Weights of a small image super-resolution model.
Model: norm layernorm, activation silu.
Training: adamw at rate 0.0031, 15800 steps, batches of 64.
Rows from block 7 of a small image super-resolution model, named by matrix and row number. Rows with one number belong to one channel. Each number is 128 + 32 x the weight over its row's rms, rounded and kept within 0 to 255. All counts start at 0. Numbers have three digits each.
After each channel's rows are labels from the 100 images, of 14976, where the channel reaches its highest value: "strongest on" is what is common among them; "colour at peak" is the nearest of a few named colours to the mean colour under the peak. Only what is clearly more common there than usual is listed. The data: photos of plants, animals and fungi (iNaturalist).
# convs0: first 3x3 conv (model.decb.0.1.convs.0.weight, 192x192x3x3, each kernel summed), inputs 96-191
# convs1: second 3x3 conv (model.decb.0.1.convs.1.weight, 192x192x3x3, transposed, each kernel summed), outputs 96-191

convs0.41:094129130086083199148085161138094154104150086142157136107122096100142104127092062156159118124182154166110079122178098157166177151156091116150152136130082115140161182112100144065092144116080165088125122150076124134115117208112100010133077172118104104138096091105113090138139102122175063146
convs1.41:116092113177150106159157064107146111105130130160068127141142171136099131098137149066094166115113143119113166174082092129113111094146145138125112111104139165080137125154145138171122044079203123165126124146201124164143114113132114152108112093103131089070200096072096158120127112110083212108
strongest on: order Passeriformes
colour at peak: white

convs0.154:130110145144158140103109105138085110193119140168126094140122173155084099080156115124096103152167140136144140138101097141188135098198114153184166137147125172165182114159102152132108141076121082255087110181155165138144091191128113165137128108150142132096158136156136124149157124140126087088
convs1.154:158139118156113116123198146100089089157143092103169131164125134087136169131114115153173148122148101125120104108107125136075190142125150085131142072154131169072117147093175131203112081105082190102142116098081135087120091176118127150081116176052127091080102052136068113211140104135070165115
strongest on: order Passeriformes
colour at peak: white

convs0.111:162104175149106173131184127108162108141098154151119078140154113191119104111103115140195086078155201145089166159056144147168099155174176118101067152117199164105133135131065174102124148080166114148148117133143113139115120074147133088109153155162138160087121111122133148136111107104099121105
convs1.111:109123068153152101128150124169143148123143106158194161155122095134148093123194150085092136066076154137100147112164102075119083124131108132127137154156106126122121091144156127168122086171115098178124137144135145133197111102105153124141176109129082158146119100119065165104167114125111147085
strongest on: class Aves; order Passeriformes
colour at peak: white

convs0.63:129132140092153156079118136103167093140139095141068093110120166170135067124110127122080080174141074122170171145075158133178079118195118174252151109128178132098118132117115096144107165100189092156110102179136153119111119144121165154163155151159156130129082113126126099147166158080144118110
convs1.63:159152104133104096139155137172000099120087132110112090161134141116127173152109115145202162122138125153152100100114128145066185124121164056131143155123071113091087134108145121132155204100061134103131125105096149115154073170090162110082101184100111133116104136098115155221139078132079147132
strongest on: order Passeriformes
colour at peak: white

convs0.15:190098108144133064127133115152106107132142132133131110111128123118153145123098093112079137098113200151081064093188111112112152119094131129073204162111145125123170152160160124099139141112095124084214115087135101116136088100107114132061115116093088094121116138144172115102105165159192113123
convs1.15:091142140115126153152118065096222125109120109125135164122111152124118130118139157129045101159115142122097148176131143125166078123134137164154082137140157177208163135125155126160153086151185151146112134123139107137111228085160146152181121117162112159185156134127117116076108166132191150174
strongest on: class Aves; order Anseriformes; family: Anatidae
colour at peak: grey

convs0.23:107084108138158068110125113116150093135139146122131145154108133138183126131099139103032122116030131127146062091167117146116099132146163134165255140135176135105187150114141123151175159142129131121170117101132118144132130121137153137133138124079096091186116145149137162112187160137175122173
convs1.23:127170122072110165117085112080133104078129104130087146052129132147128155105183109185151141157226128135127150160099155104102112103133082137130082111114122092169108149130102117099181131127099124102131114173075121163069152159168131128158085125162148167125133190088141138181102087114185166143
strongest on: order Anseriformes; family: Anatidae
colour at peak: grey

convs0.162:147164076164111162191199146142167174133151142094094115133091197111098155111154113170200171077108131129134103113120179099129141130156119096148032146134092123086089138136081154099079133108087158152083139121135144151105131107127109092120083174130094119132141140133161133146061087182077138133
convs1.162:087139137110104122108110102159144113134137115172187158116133208081111135122131124096108091132179108115122123163134197168184139134131131226119193165115201138127122144139136134103091141127181129172082161131143132098097162135097100122178139103119153072175137145139163129129117189126195148150
strongest on: class Aves; order Passeriformes
colour at peak: white